From a checkpoint of a small self-supervised image encoder: activation gelu.
Rows from block 3 of a small self-supervised image encoder, named by matrix and row number. Rows with one number belong to one neuron. Each number is 500 + 50 x the weight over its row's rms, rounded and kept within 0 to 999. All counts start at 0. Numbers have three digits each.
After each neuron's rows are labels from the 100 images, of 14976, where the neuron reaches its highest value: "peak at" is the part of the image that holds the peak; "patch colour" is the nearest of a few named colours to the mean colour under the peak. Only what is clearly more common there than usual is listed. The data: photos of plants and fungi (iNaturalist).
# fc1: MLP up (model.blocks.3.mlp.fc1.weight, 384x96), inputs 0-95
# fc2: MLP down (model.blocks.3.mlp.fc2.weight, 96x384, transposed), outputs 0-95

fc1.373:593542506484480539518436563510468631460400485408538520474519495477551504447463574459500573526378476458619539495532454416438470530479482504501534487547527549552471447405481472529514447524548459608567445494535523466515522473446540497439568526505500557496583590516508402459435490495432516509
fc2.373:592429521491519491486584481521444446529556479446478509509408524463496440526434537463468535468551465530446507458520502424433410499593494413505506472396560505514554506530655601514538485486501539396435540595461463451484430524507471499524510525492506533428537475484445605531547541525533437567
peak at: bottom right; bottom left
patch colour: black

fc1.383:497567567607528399479525524481426556419478465512551529442516500537469578451516504589474566469502606461524559440540575410498431462467577401557518571520437482513425509506560428514423495477482465490517579430515476536566504424490455500461510545519494602510470484419557493502420476465546510530
fc2.383:427545476505548496492494455451555484502540554480492512625513472503495546498535568390562450533559568497515396532526432479424445473553487467527469475418500444458498449456500566500559463560446538498513500520575516454473526484470480543419459384543363581559449532469584582543513526544544435552
peak at: top left; top right
patch colour: black

fc1.63:517536467540523513480544471481469520533486540446508560455570528521481470493542541446432581498506578551485552549502552488433566409482571484412447496349493460528585417509488575519500439452461596553513374588495494505475459504606491523438424405483470510485455563510570516490497531536436448518
fc2.63:541434557457558466418438583498474501429519442495546407485410502403476501456533472518481531458505478442534463402436602509566520553523539508424516445514513563517477484484463575456559499497523609613514564514629559499468549405438517511524470557577496511539422504475494512469475514444507450525
peak at: bottom right
patch colour: brown

fc1.215:495513538455457427524483576471492522544517511516658540501505508528554503588455501554512612528489565450533463460440459422420471587556458416568510526509464424506456455456533452545540487433618515596496476521423501494445587466481514533440511533586539550556468538489491502560433548517546538552
fc2.215:587495573474523558581536525484500498434521563531437471463472460469519485480482578424542525496428474472476535452537532453445417500556517529462539433392485547446538400499576474472453452527631510485481480493580470572453486455581460569468415528550436514497647494457432484500549544523559502525
peak at: bottom left; bottom right
patch colour: black

fc1.59:482478534490552491477479557488560472483497476480531532534403455525451600506470527516582524459492541533536430430487508562484521508485423496478403503449463508515526613463528511479493513456506514457624408529487437502542524584560512458428501532388516484401510602572492456571542443608514380484
fc2.59:569370454529466589564446544485415496511459444573472495463513508554545534506541524526460460454533464607484575444478453497551461568464594466429511486537495529501607518504441462433466388533538419531525512491494564538492517406403459489510502544554508434561581467464560542516425535484482533543
peak at: top left
patch colour: grey

fc1.362:470479471528595546476510568549552481532513512465514547423507492544545463481524548530526484515419478469440446532396491605412497551509562439643539501444501471531503453450564468458484471565546501584432575518552485514412597497459416564451519529423561573549536436532546557523475565480506548497
fc2.362:450505502529478507524578410509558490433504476423520418462452456450541546530486458430385520568533444484484493572621538449468525488584509407499453536533570500488533477504512555461476530414453436496520536559536462570480410539549489595446533536391403485449433518533477538546552552513548538530
peak at: top right
patch colour: black

fc1.84:478474516483547491573465512506501462535393464431559532376560543381569468479588585517494505550424375507522465511465499421430500581522502517547511495521513513400514524533515492434484486499459469482540430499540403444465429488440470526454443503479539388553557558472406490465476452515471553523
fc2.84:508464585499522536436570498533497526517555507437521431502474540479467474660410471519388457493502461537504489522507485543467509506592540433449508429436499572499505543477556532496506560482449459425572550445437516536497434518474454536507493623527463610390511499564549562448447495484506402537
peak at: top left; top right
patch colour: black

fc1.314:494509437525565547541522491426529570567521494527422518507436514497459515526406510531530436492470551488503398462513632425544537418481514514535462510493467462587563508396546432462502474559418509495447442490495446481553519485508521510410517613531575539571451486422410502408551441502505554552
fc2.314:540397514506452522560457571519498551495487547523469573518490459485553384498448527477539390441558586552486493422541390475471429454451560494536559468513499498487493461587367548439453541498477503474601586455581469477550508480550543464472483518536532497490596517523485439435488496539494452412
peak at: top left
patch colour: brown

fc1.239:546465477493405522614419521547540476479477519476502435460588472562588479579554512466525485474500471441481537435541473537467500481557576426623544560530463518564516575517490497587482523471606546598478436491491415466494531567487519542411490518456556561490501496505582521438526410558559479521
fc2.239:486471589542520544604578436451502508459489485550403576470502453443375464497511568487503522548530473536449536484550492403584458441572578451467473510470573532462470510603420507477549551499470515585555486548509434473518554467492459542481536480549586542467547457432448505547403423503543465481
peak at: middle right
patch colour: black

fc1.255:413571452434534525559420496465554515460487516546465558410500433480546481539486467513510583498410483495458442629486593457569390486363538584532569503514448497541488464445508474426467528497514527474564501534486383501562460481519472457475496493524495569604433525500557498527499532526535559516
fc2.255:512513526640495485445533526576506454468515496551486515473493461425479464598564525467554458495489524471446533452587532534416468564515458544507577557496464451535458473543549570525497526425511469548456485504477370628428500492409468496420414470457502516531466539466456512391570513592546518519
peak at: top right
patch colour: brown; black

fc1.82:534541513543501475531508512460520425502483519502491466374500503531554539501426402453514575539410542534495517500358486460516461557420555514568484407528518486522520498525558496448521516488655521581539530485420483545526556477393412580477487517453540583564486562451564506504451544507485541458
fc2.82:464441476535589468591527370547509559448532497458469501525475401549536535585542442493572541468512506449476512465487490592434582484547489459502504513457529469537496432449566459510494484498501449546510482567500442491442488585484487486495358478520542565480433525498485587546439390620570516514
peak at: top right
patch colour: black

fc1.47:506535538605518538559499525489541491443503508483525569485462594473555505520521449429479581523438410473528446522420534487526538502420531576512496455465464529496500495435554422400472465498462470454473488527451428522517560483466472595470532488595600528468420646425481486560583492444553526569
fc2.47:511417505528449439518434520432520515536547444555510418458543420431463506474575500485449582550459394496432504524440478401495529556558494539457468584535531506569479529482475471550526600458571539461553445605518432532526556537527452475492487465565518497563476534512479456378464565527479387473
peak at: top right; bottom right
patch colour: black

fc1.230:493482468545469587614458498478439525429580515503494434534497417517568487537499505496495533544494451519473497498470562431457515406574587533507520621456497407485499507484479450406432523536452583586577483525566474564474537558505461482449596438472574448413501497506457475490567421525534438471
fc2.230:484402522382465464416448520408508493545510481421531508461468508480461489510503494502430542464478409470567544546410548501516500441531606513473567471391477589547490522504475546549491578523563489548504501518496560492439521407493551613546463436508647545530478496506524524532461414525544475502
peak at: top right
patch colour: black

fc1.75:514513471500416520539456515494507472477499484489524582536446466558510494465428611513484497514483532386499546535494530578479452468496516490447640512538445616479350527524493449514493377447501522540417508445438438574458537465540445470483472434460516400429559522585543496479531530465495522533
fc2.75:517473560461484586469551472513551545551435495634446425467545484492551540534480476426593526487564506598488579430448544547507538574473523446530459553606487496464520422503434456591505504429459500534419531555564538489522480472534525462454422517550480500435397502476393491489444518538499444462
peak at: top left; top right
patch colour: grey

fc1.284:524522455506417446537520442552442455435499521483466459339498467498582541446495477478457537454558353544506482410468485414454459479632471412476547484497451437521460463513585491481451447509508398541523478422514414442486468493423535527461530483442544497417517511523525474552484503507510479526
fc2.284:487398549440536505466534561434483505556465527540454465503537502545474498600574479489432543519385502539584488507478474562493548471543480553455489385400511402503522519471501501501559581477492447589487460458439525428526500465461540531532473661508516501540500474406551542501569533478566449430
peak at: top right
patch colour: black

fc1.185:534417419465510468456486435434608462488506552464534567473494559561496516489460571503461470475455494545458476468512559555417580404514551485407517459535457533527505511528547456522506508569538556418571494458468398497443381468407503551447436474463513425553497576520505460498598435569493453520
fc2.185:491490506469501451444471558524527526526504405454444528476501413385528464502503478541467514532584514531658451541498491451563517549511493437554583578461449460439554484538537575499472476467511439570390575442522560417528443478515623508597555508469484533455514447451430473515522451515524465493
peak at: top left; top right
patch colour: brown

fc1.116:518467511550464555466407474426456476469507515475529508452415523590481528560494437606528456447574525495514503443597463460513447468470567435552505463561532532448552459534474517455390407469458481572542426428459574454428541483544463470473571471525483466579591513489539503580580549422457508512
fc2.116:493461403409602524520558439565426596510487529464590482569598419451599509478616512491432558449463490497457492524517556549486540592495574467457549526523524516500459501473454428557545478531469494379518474534491432512435526565450508479505500493541477441430470520526416478473566523445485469510
peak at: top left
patch colour: grey

fc1.348:497556419506502434443442500488469509489524505589505492497528521491466576551461584503412545491541535537352490360426479493416553527533494423454505526438574490536545528480467466489532520514510515538518466521508530394517498547430545458503405465494494588507528611510542568524562426405512574524
fc2.348:568453515518471478558500427477459578513525502487439544508522493519492443432477514530542551554444442496672547453461512560570452492503594565527537499497453472599520466420604444495532473553374486502490427538562448516517523455511564504490505506421498489546431500459559424502426535584474436447
peak at: top left
patch colour: black

fc1.153:580526509471551459511406508562458492449490508519471551490554474562474520502424541563538603485500482537532490431549580455481489490599510501488571561457477435601456511502533486480484465495531442476496445415461536477582574522420443513481553450459525633410521568580574568475494486472600436544
fc2.153:428523429510488448511545496410537511553515463414493584483492447507619484459478478432427504421577513528509522428475468485528531525479566517506506428414628427533640484503480459518570423568471492507523416436476420511519434565503536431532487557403549503563509502505505505569466519489470492531
peak at: top left
patch colour: black

fc1.179:459576427586515481542618530409419401441429507496614516557476539529472532580505521542424415468522538541587489562515586462533584425433509509500557458521412470472464503462533446477536505464475542450493523459499455444531497512504438489560529446517408512500445439528485471426480448450550490545
fc2.179:515556487446530457478507377549521461517394479560450564504543463473537533444459478447486527552551495440549527550512532484496549489601550410546492474487495417355509458533490502471452433408472538554574501522522501488459526559551545597561537516547501439475512514428525525494620579515438412535
peak at: top left; bottom left
patch colour: pink

fc1.315:406518434555474494558546535482513414555501579565495559532475505488453581573512512409548462557509545460485595467569620485480582404525502435436501565510434440459517533424511444463454554440454503449522475501498544384454461589456478506519529528512546550553449507527427557532457440528493538468
fc2.315:450524490413512506463507505482473475488453496513519524582493559496485575472458506456454547544545604474516489500501510508538517552415574453560602521451492399504466568479480484404433527539561532510448442554484413510483554466479450403522503441452517487518511442424664517492479606486601520413
peak at: top right
patch colour: pink; white

fc1.30:533536459461510478547490570554483527492406486500524592486528494442574531529550532525496498453435350415614496491486515573479467427526560513550488555481494529481518526512532330490508437467493466550432445510508452440510488460462432592388501431536472482477450587518467506444541487540572499541
fc2.30:532464501523423457501540473428488462543500552436563468495503478588476517517483481423431546458521537496401472533542499460466548523531474421399502535371481544543506383508484561492511518611486479483579438474535529617471501517524346476539480519501547568500504491517538468484490601530595449453
peak at: top right
patch colour: brown

fc1.360:535480527526502498490472523423496426526556542562485600629500484482639548471431434483508508563472503478506524473532477514440522594488365553527509501485493527519479423510417511541436488474479511532652500471530367441527510543554520520470464530397493467593513509485519430510514488437547499480
fc2.360:493477543568542451490553487534465519519509439461510515471515493646538550393435461585441521533464497525508489568521579534482427493509548513515449504556591479529465546529507444515510405518476463551501546569521601457541511466370469460503402468533511364534500469526470429498429576554429462483
peak at: top right
patch colour: grey

fc1.130:545455466563510422483434436490546425457516478509581504433516524495536524456461516532525541456488468531501445512435472491420549443599518423736477574421554512479545497472550518473459450527580511507509535577552454520515511527436513448492441540390512512504503511496520512468574513477551562548
fc2.130:514559404533557490583483432420451479450463543491474460472544627416497536502539515422431475486534457548527524453496408482439559507529526529474469513502506502484562473463479557474576605432486530513559562562534429436460622533452520559460570460387520430479530502522506537525491593448511524448
peak at: top right
patch colour: black

fc1.302:581512537496545545538480418496471533427408569531553490497482524625566598474514419493535468444507490552484393526520543548519502542447449410487540523499464509492455473435547505472368455456540513522500514563532501473432473488510546483536524561584427434426497539467528381577405504546468498537
fc2.302:477477524493452493436522485430408537471576478436455550585500523486438486588562470500479506502454667502416530426488516547439564482574502473463572562566533445518450568489454443510494466432508474479470443479463437493557596522577531543581489503555482483417556471558426560473511425472439515497
peak at: top left; top right
patch colour: pink

fc1.124:551604508554480445550477465609506603499476550479474530556474498430424538416498519355494481412467601505515492426496511561502447533449486496446555560457490490492475578482563409540558467571457479586488505490468472481473545422511572590528534461472413551577520494486497446458496535482535470547
fc2.124:516423505454461609419507490379571495496526488472528368490453569409537476624511570515515459576471454438555472480443554435508569447562490460418443400548500508519479497482531535560545482553478577447476513467536536508469537499462561492544531540512518523455471576490587453506438425549504492519
peak at: top right
patch colour: pink

fc1.278:463480525515450495489437542488559527486403483492523452550578450525580474529554493491529451470528490500422498562437507568475431503590573480545523545502576537505551484467425483550513555409675467561509475522501418570441569405424492552524539449504534493518571513474565508471535539622491459507
fc2.278:519532496457590448546544440533438473442544480446489479532519510446489487578530494549412455596500449546529530532621610485475593509539492476541434446458507448488515582592547564471355537524487530533508529444449475521456553518467458578505536504446506573412463526473464495493398478492577448527
peak at: top right; bottom right
patch colour: brown

fc1.163:527483472567516449570468540432514518509543495495468433449617550593506494538586556544460519504438492487472447492489584482479520427587551407512487470514571489549535533533535521477462510438640500486476507473431512508487609510450469565557462454476492507587610508641532520449464537516582487517
fc2.163:494483534486579479558553458469521435466501468508562522472416546517485525516466464554436608520602438463519435546524460472504509465442469514453475532465600445510511446464446423525392493564468549555494501513607572531367528470480476483480527506498486594497416486514487512526643466518566490599
peak at: top right
patch colour: black

fc1.96:480542533421479489493545477491515590411419506440532521549522502443410522510431412525451465578531529550461510575494511414540543454447502528604530518630552437530452463478471627390425475464505479466488397594474526510471503426499517545434498528498490433565488546546549509462480505508536473496
fc2.96:472501550576521480477487447480438456439489484540492527550476490615563507505543458608520560445585544532508577474474475609536489513546547436560482446430559581517501393482524528525541514469550432528403491475552510561510386438477519490530452429580496497449579429474420503456446525539453432511
peak at: top left; bottom left
patch colour: brown

fc1.295:473544493489491458559469532461480506514401499496571448402423548535559525452477547383561474577485477451520513555569525505484492496468510447655525532504517520491479467410450571403419449497629448540472497538516536515560510454467524487600598540480509533438539576471557557504524502496480511437
fc2.295:525586386445517485558585429410470505479479568464491539520562493484522488533457561580454492441471547490527459477535517432463617567555464463393490418469460510471447537438446629538622515498441400442535443489475467522510497594489451502477495448535506467464475535418479547491485517502511497529
peak at: top left
patch colour: black

fc1.159:516443478445532386509541492452540537507592448629517500551486488489576510513501485571481613524503592566508496483507424484528597465540508556572500564554468393467528494454602541458530449472503508422421451545510540603621518485494480432580444481504453453478545487479555524525523509491469487471
fc2.159:497555463530516460533565466506517557575493475490393436446475514558409444470506502508464396441463491533469578474624466477531509506421440578512490585511485493507515448460479537537554440482557483478590521477457578421346514552532517500489436557607472538473527503477514586479536578447462512534
peak at: middle left
patch colour: pink

fc1.256:551490578521616389614425513427472540488556487506449497480446489470535520451540521517423500562591515501530453502464400605605444454528528520523471549426538545428476518427495451416552527525469459486495549529526445487470492517469432482391505512548516467465443541486486575445572499561489576509
fc2.256:577529505484450456471555515509515558529449467429432520517414496509582475510346503467532442388614526507464472522485494507516554434570539549466494565547547573541430521479485512536508583478451455608520545522543491477556478584448538552485402471488470520504493395569487453491552425478574531482
peak at: top left
patch colour: brown

fc1.46:555521524401449469540435494513494575466405527518520490563434528439491512538553546455492496530417610432484524445507452548386598518606581502415544497471480549540510501463576537509490479544573518564507470386582516477565485434494509461435447511522536509446509570445429436512435495495472540474
fc2.46:573576595522420514507496495427584435448529368531446446442477491512500424466510486470476512552508478425555479476499463508601535486450538425564569527450484447526480492582520430600590558456547470429517506559490464493495495572489455443553567495487604458564481502509580539476460474506569454543
peak at: bottom left
patch colour: pink