Rows from block 2 of a small self-supervised image encoder, named by matrix and row number. Rows with one number belong to one neuron. Each number is 128 + 24 x the weight over its row's rms, rounded and kept within 0 to 255. All counts start at 0. Numbers have three digits each. After the name is the row's rms in percent of the matrix's.
After each neuron's rows are labels from the 100 images, of 14976, where the neuron reaches its highest value: "peak at" is the part of the image that holds the peak; "patch colour" is the nearest of a few named colours to the mean colour under the peak. Only what is clearly more common there than usual is listed. The data: photos of plants and fungi (iNaturalist). In brackets: how many of the 100.
# fc1: MLP up (model.blocks.2.mlp.fc1.weight, 384x96), inputs 48-95
# fc2: MLP down (model.blocks.2.mlp.fc2.weight, 96x384, transposed), outputs 48-95

fc1.136 094:133135163100158138115136153098118131093126170105118120141104134091129143092130117126118119105152167135135116158137098180123134140145138123114102
fc2.136 102:179124139115136144104127124153109118135134119138172110099103110162123105160126098120161160166126121125114135161131067130138142118121136154094139
peak at: top left (42); top right (25)
patch colour: white (30)

fc1.7 100:133085142131118137127069127126115092126094125147123122095115126136142146140148081108155142103145130132153153106143098096156183102190135181129107
fc2.7 103:132129132092128117141161133111119114101140092084096174115161168141124104171145140104088112164135145148110100155095142179124113148075089151136140
peak at: middle left (30)
patch colour: black (48)

fc1.17 079:146126119073144119163070096108107135151133148135131133079081127069124151135172114144107116127109087136147147147142100171143164132130122135155154
fc2.17 093:149102067104129121108129130133093109112097163117112140146133087118146131120098114109113073153105098131105089105126110134151125161120113119099096
peak at: top centre (35)
patch colour: black (74)

fc1.246 133:142139116134122117160102096138163134152129123161126168134045102140105156133094130133126145092183104099095149129149133131120102115167139129136116
fc2.246 145:075144105129135158129111087144117158159134100140162133102112152107130107126147149089135167109155102088133120117174132133107150097133095142143118
peak at: top right (35)
patch colour: pink (44)

fc1.237 080:152142087125122120090113145130073138102151112064160136120118170117123126085137099115173081133156096151124108149102132107162098123152152115115096
fc2.237 088:149117137106112115150142117138133130123116137116126168092130117112116160104105132117115085144108119093146180184139136151131094141128061136132153
peak at: centre (37)
patch colour: black (46)

fc1.191 084:134120135151132143143120087107114139137130166146152130131106129110137091151132130122103137095084122142144156142152118133118106121179151146117129
fc2.191 085:130105091079114093136135133154115155115096114159149130127135109118073124111161148124121159169147130175150100091136109112144153150136097117101142
peak at: top left (60)
patch colour: white (69)

fc1.211 168:144162122151112123157145123102152127155107116174134119136161110127142099119113144180146154158145114130112146175093114120152116127108069113082125
fc2.211 135:126181122140174169139141078122164143070122122099114130092133127119114073114121139118130129133124138174152128115126115114127120084116128114106117
peak at: bottom right (28)
patch colour: grey (73)

fc1.284 112:123122168116129122092139148105156095124103165096133139136130098096118161114121083141125098142159175154152119100143124144111119084133128116125147
fc2.284 118:159129135158118184150141132099122144093152141113155124085107159122123105125161140137090092101126096149121127107139124129143151163110116153133171
peak at: bottom left (25)
patch colour: black (75)

fc1.340 120:120140128121110131138072126103133119136155128120108137136100124152112177119111149120145116109144139074143140096149147142097126142111147121158127
fc2.340 136:146117118112115129127118146111126105156113119150137143108152138144112122129118165128116127127147152123131115087133122101151100101178126090169109
peak at: top right (60)
patch colour: white (46)

fc1.155 104:154096104080120157151130133101108173157168099121143156133182145124156081196147122109145098150131113150141124174101119139120105111112153157142139
fc2.155 099:197109160153177138134119074126129101120115152128185120104128169112155106128123095150125127122129067103129126140137145131150117137142164138113134
peak at: top right (28)
patch colour: black (90)

fc1.250 119:131117134164164146124123155113145184103125140188159148127121154092091108101121134160105099089116105125115137116108128149123122118156122137120084
fc2.250 117:156151122095150095110117113126125144149160129148121110097150133130090180109136126118177189136165136134114138099141126118115146111142085165126091
peak at: middle right (30)
patch colour: pink (27)

fc1.317 100:136129142102127188100121166114057154152091121111158171086130087102138103113166125117170152140116103127096090128111123103110121110152144132140105
fc2.317 097:085110114142141140150149146116130123139148135081158141162118148108155144123080142157113124177159145164135135096155139128150121134096061157149168
peak at: middle left (39)
patch colour: brown (62); black (29)

fc1.143 147:125128129119101109112089116129140137123140120153140120135121109115118142154143116126158178109107100152137146142184126149101138153150118087123137
fc2.143 134:143133085112114147140106110105136166096073149148129130102095159138131119124140154118162156181100128141135137097100110108156136129159119121101104
peak at: top left (35); top right (26)
patch colour: grey (69)

fc1.271 069:139108096136095140127130158139122163166101123087143092146086141125140107112105130100104133120108118165149142168152159156143179116116096138130129
fc2.271 075:091135133165164165142133132136186135137129115107154122124129144121141092099145130163140134169148105098129153141170073157110141075133131159141152
peak at: bottom left (26)
patch colour: brown (62)

fc1.302 106:118148137124076138136134119123123116070161153128142130109136133072096133131122159154174094125130165128126129133139120128132077118114141111122109
fc2.302 098:127137141124127138097097150165150131093184113145106101120107085119110118146125101136114140112096158178134111125147158141101122124125137143130102
peak at: bottom right (33)
patch colour: brown (69)

fc1.260 102:113162158122111139089131098142159154106093160106127117072164102163167152112130100135137173111089116125124156131152114153134155087129144091134135
fc2.260 104:096083172133158125110171101125144114100124119140144107150137102136165116155140150153153086179130116130096167146123158109124063079130134119137165
peak at: bottom left (31)
patch colour: brown (68)

fc1.104 101:154145109123150138144056126155142090129129118159155101120124124108137141154170150130103084121125143142089145149097103122121090121146131145123135
fc2.104 099:086089116152113126136156119066131154125144169120086120154147146114094131143145146159111111163093129125126140152162155098071133110135100121168154
peak at: top left (51)
patch colour: black (82)

fc1.128 165:119151131118104125088131168119149122182122144118085098139122145140101120059112140133099081147130109108119140127140167152131156127141142106119149
fc2.128 127:109145139115072134142113141093131094106150111100124116080122089158108125146143108127121140153090136076150165171062136159141139086118143101132148
peak at: bottom left (26)
patch colour: grey (75)

fc1.327 139:129120128142080095133102157149086121132113127171132143137103094097115156175102159167126104132107122141134117178107144210120116127102121104135129
fc2.327 127:154111142132116182142123146133087147084119143125117161130150118113148088124119142120131118118124090124092094084132156143141102166096122136164126
peak at: bottom right (27)
patch colour: brown (62); black (26)

fc1.363 110:134166145137097111150098131122103122134094120094166157105204085119144127120121103126163116112176110102124123120143114105135108121116116124124135
fc2.363 113:130112117159115073167103154107112137121117108130109095126116109158139119129103110127116131148127140128156128138106119129173140121129141128141100
peak at: middle left (34); bottom left (29)
patch colour: brown (63)

fc1.251 057:143110134093090094135161120165139165131135142139115115098141142083163142127100088093152083111128143143145139152143128146142125131142155114109140
fc2.251 069:172169173135117153136157154104140079123107167160118136137101114133131124120118141108137152162100157132126148158101089124096185135136158135134149
peak at: bottom right (33)
patch colour: black (42)

fc1.218 141:116143156139081121114119141127170136147128146108139099148132122175130132052165118140092128101124132113122108143102169123119135120160135075088144
fc2.218 113:130123161121090155148147110151133136153163130127095124159134094165140122109148108150104141119124124141136142112158155140130117136151173113169118
peak at: bottom left (26)
patch colour: green (41)

fc1.185 097:148108094152110125158137178173107147186127162149105145141114113078153129132128129123113148140152123139113121123118164156123113109160090099143141
fc2.185 100:129154146127174127118111119153145103134093136113168146126121120161126124141147124138156134097102108168096093110163124165093136117126096125132195
peak at: bottom right (30); bottom left (28)
patch colour: brown (65)

fc1.2 102:141102093163121183084115161117135155096143118138142130095117099087142119125127077102123077116125143079107110121097149128144153136104129161159138
fc2.2 110:088161147136096102133155171137153115143093136137144123144104102109111115114150128109122153133154103147143104131126109135146140110151107129141138
peak at: bottom right (32); top right (25)
patch colour: black (72)

fc1.356 150:097153129115113107133119092108140121091126109113125119131120141089097120147093148145115110161130080079115140133093143144105143100114121106132121
fc2.356 112:136171124145163136151075153095131113108128109172112134158132152120110104138128140137154137137134123119142174129115087128111144131146142137166117
peak at: bottom left (39); bottom right (34)
patch colour: pink (42)

fc1.198 070:098120150107135154137120132138143137134054132129141097119143122108147122130098121093168109119123126105109158121165118109114132204130127138115144
fc2.198 088:102132139122113114135092147115163121117114175045118115085121127113111102161145163154112132134160170160113167123113140097136135083161159128120145
peak at: bottom right (35); bottom left (25)
patch colour: black (39)

fc1.315 066:158140137104128149114141088097174135146149087112138134138144160130116122123110137126098125140159127106146142186133141150152113158133128113171114
fc2.315 069:131143094120143172124120154184086120117147190171122142102103122133119125174118119125137111125136115126121086140140139102157134140118093141100129
peak at: top left (41); bottom left (28)
patch colour: grey (71)

fc1.346 156:138114088158126148108124132111149143182144139130099114076125124163115133111072106126144101128135116104140142149121092105132163126155162139191129
fc2.346 143:121135148131113154109153109126141145124180143124144121144122147153143129114129145149119090081156139145097120185133173101113079143105104114142149
peak at: top left (26)
patch colour: grey (69)

fc1.283 104:133128123171084141094112114138123091115094141096153137143169142148135133115114077124158162169111152125076118129134140132136107165159136092118157
fc2.283 108:066134149119106085167116178101137095149124120124125129125134150176140117129157125128121088152154130143129177164105114145161168095170103122117144
peak at: bottom left (81)
patch colour: black (50)

fc1.215 150:118123151156146154140154149145152132122147071091111118156142143095113124128169094140110116153103141112148129131102147136150170164110119135111165
fc2.215 128:145147093141131125152133135129114134112123169100130119088130080156124149163121177092165103116117127131105063124149169123122110139112125119116137
peak at: bottom left (27)
patch colour: brown (79)

fc1.225 146:099114096117122140101125121095100126083112133119143155155126111096096177138094132087113136114174177100148151106163101190120139085129126121174153
fc2.225 147:128108121151109126132135139124106122127121133141132162125161100146126125153077072098096123162134134120112102100161120140111138138131129117128159
peak at: top right (39)
patch colour: grey (73)

fc1.47 122:141136164136122083128121122146156093136133116149173153116113100139095115117115136110103127090145098118122145129173131104147080107175121165146172
fc2.47 117:111137072128148103114138154121141116140111131124099161121124134158158099147171148135125104103149111121116105163160113170105170185091117138112079
peak at: top right (28)
patch colour: grey (75)

fc1.46 117:110095132142098139155120148097094123173140137139102130158113136073116159159112139173136133158091135143110105171081140174145112155121139150153140
fc2.46 118:114140092172128093112105114103087136113129102128094136149126138072158114160103134086136077137132151159178102118142136122078159146131108148132124
peak at: top right (28)
patch colour: black (31)

fc1.195 119:176118166140140147121129145111132101105137138110119114161127129118148143119098137154124133139134143144109154096116126169105118141133157096158130
fc2.195 115:123127061090143067125073107099138136099102140147148150120108101103122127163161129143154076113114122111158122131147091091123138129146162147136132
peak at: top left (44); top centre (37)
patch colour: pink (28)

fc1.368 086:135141135161089133139132116158131130099089129165134125121117136143142131118100142148120175104147118130131101172157112104159134077119118100081138
fc2.368 079:127110135154122143145128097151168086115122110132150117127134133105138092146096117099119135085142148147114141137092094132124128115166093092133123
peak at: bottom right (27)
patch colour: grey (84)

fc1.164 110:098139118111084157157090153146090087152130139156110150111148162131130153193099155146122142137110129164127111163121158167118162136129121127154137
fc2.164 113:143126100193142123156124117115150114138111149125167134149095094131150144169136143126111129103123140112121109103132121149110136135155152201104144
peak at: bottom right (29); top right (26)
patch colour: brown (72)

fc1.217 080:168132110129123110104154121120125115132158120135105143129136144062127148125142130148146088176132143153100112136099148174128148149142178149149135
fc2.217 073:134106123174109167146089154122099113158122139140158140105136162086168137115128141124163104127173110178134143145126098123096125080153129141115137
peak at: top right (32)
patch colour: black (46)

fc1.10 065:150169143091064108102122122123137122111072144130158137126134110128134118100133122145146146109097143160174157135141108115112112110116136098104134
fc2.10 060:075123141121170115102176107150113160160153190147132107094111147112114133183119125097154132125105142150096107117109140164132163131147129189144155
peak at: bottom left (54)
patch colour: green (28)

fc1.308 049:168123137145145115193105151135131067145096119149145113144103150122153103109149109096119112127154089105126121106116089111113145142112143155135154
fc2.308 059:098120117091167146111128154142158092136095124136128134107149142089115111158095165147099146120140155168145136160145146100105147128149122084115153
peak at: top right (34); top left (26)
patch colour: grey (69)

fc1.269 063:147107145105103112144116194164087145126127124109161167110100141120105064103148107122170101159139144132136113081111157113137137122148138133135142
fc2.269 077:143146075115134167146146094072131140136132142096091117060122158117137153131165095123142125134126120134096117184156142127116092095102142169121160
peak at: middle right (32)
patch colour: black (54)

fc1.289 059:139141126121116131159170131126134143142080136109163110125097143210141133127121134122127164118156088143156154130125117157153102130138147146152130
fc2.289 059:115108193118092114146179138154129120140155116153135119125112136124134173145125115141118125086119091129109111152128104161145131102117134143108143
peak at: bottom left (30)
patch colour: grey (71)

fc1.4 102:098160120139087135104107182135115132100131104131155156150132085121129105095109105114168134095121145140099086114113125123143140118126138116117167
fc2.4 103:159134150152125109128140161132098134138071126075094110088127154128123159148143145156091118132147126133160173137112128160110071141158090132140147
peak at: bottom left (47); bottom centre (33)
patch colour: black (52)

fc1.153 127:164108094138111151112086122142126125113122121111169161084087120131111098148098140160123126128148108127064093137100129122077104081134118163154140
fc2.153 139:117121125084131117095140135113107123197113114130099097121118139144100123130122144119098136116150152111140176114134123100154169088102124116124113
peak at: top right (51)
patch colour: white (39); pink (32)

fc1.180 089:136147111148101150155099165117162127142104125141100127083144118144128139099126129117098126137066151123080156143124085180122113144154117158159120
fc2.180 100:081116096128127085150111113090100107143176139101118108153124154157117142118120097108127133101146119120149138152116098138176155133108116113118145
peak at: bottom right (40); top right (27)
patch colour: grey (72)

fc1.8 071:103117136133079121115124104126140100124155110082138178127135120119103116134118075136108124138160128163141120174128159150127100106136139117132140
fc2.8 078:144128142132110152157175155096092170127109153142165118153114142114138111130106166114145117117110097091144131117090103122123129123165129161105173
peak at: bottom left (41)
patch colour: black (87)

fc1.371 079:116103102112035183095107130168089142166150109122173097139138082117136107127115108149156122132151118125118096136177110108132140117158142103090144
fc2.371 081:122132119125126156082103137127145096117119125124100119112158121128113107162120110108094086158115122146144118137128120163126119110136148164136105
peak at: bottom left (45)
patch colour: black (71)

fc1.379 069:129094104131107145095128137143149103121108136121106130121116097115140126146153117118135162111088144153101141089135107145135126157141177157120140
fc2.379 081:097163142111139143180126136125178140102095123123129116138146096090134105134116106129118126160147158159139123136110090070086149126156120152133165
peak at: bottom right (40); top left (28)
patch colour: black (43)

fc1.216 089:163136159126104132096094141099136141115116116121116174116140130126140112110131136100073116131115094163139098144118073142088120175137181134125116
fc2.216 091:133084147091138126135109133188151151127120166142180128130147090120161150149103073129142120153145108114138129141079124130115135113146082125130117
peak at: top left (33)
patch colour: black (84)

fc1.134 112:151161118097147173139106138151073170148143113133123134151123171121163113106132107082115118131142145164134132126115141125168115138135126166156109
fc2.134 101:130115108118159097130130112112147123139143109164140095108097118141112149099137109138130158136057158095131140169093122129147067151139131095109099
peak at: middle left (29)
patch colour: brown (62)

fc1.372 126:139146110123135131116148177126126165132103120198138130132091100132147088109145136115096153113142098159139142176185123119100140137162124149136109
fc2.372 124:136140114097138118075117084153111116134145093151150113091123106128137102137132124121112120114115112160153109134157085121132152138180083164176094
peak at: top right (32); top left (27)
patch colour: white (85)

fc1.347 053:143111131159138117130104133163097145130088137149126160116164170135104067149116132109153134166115112140141159137171175188110116155150097133069153
fc2.347 061:153116120084114132158109148174132140146137118081164136109135155123127163106100093139146117101127148124090102132120127166172139153169155119143155
peak at: bottom right (28); bottom left (27)
patch colour: brown (66)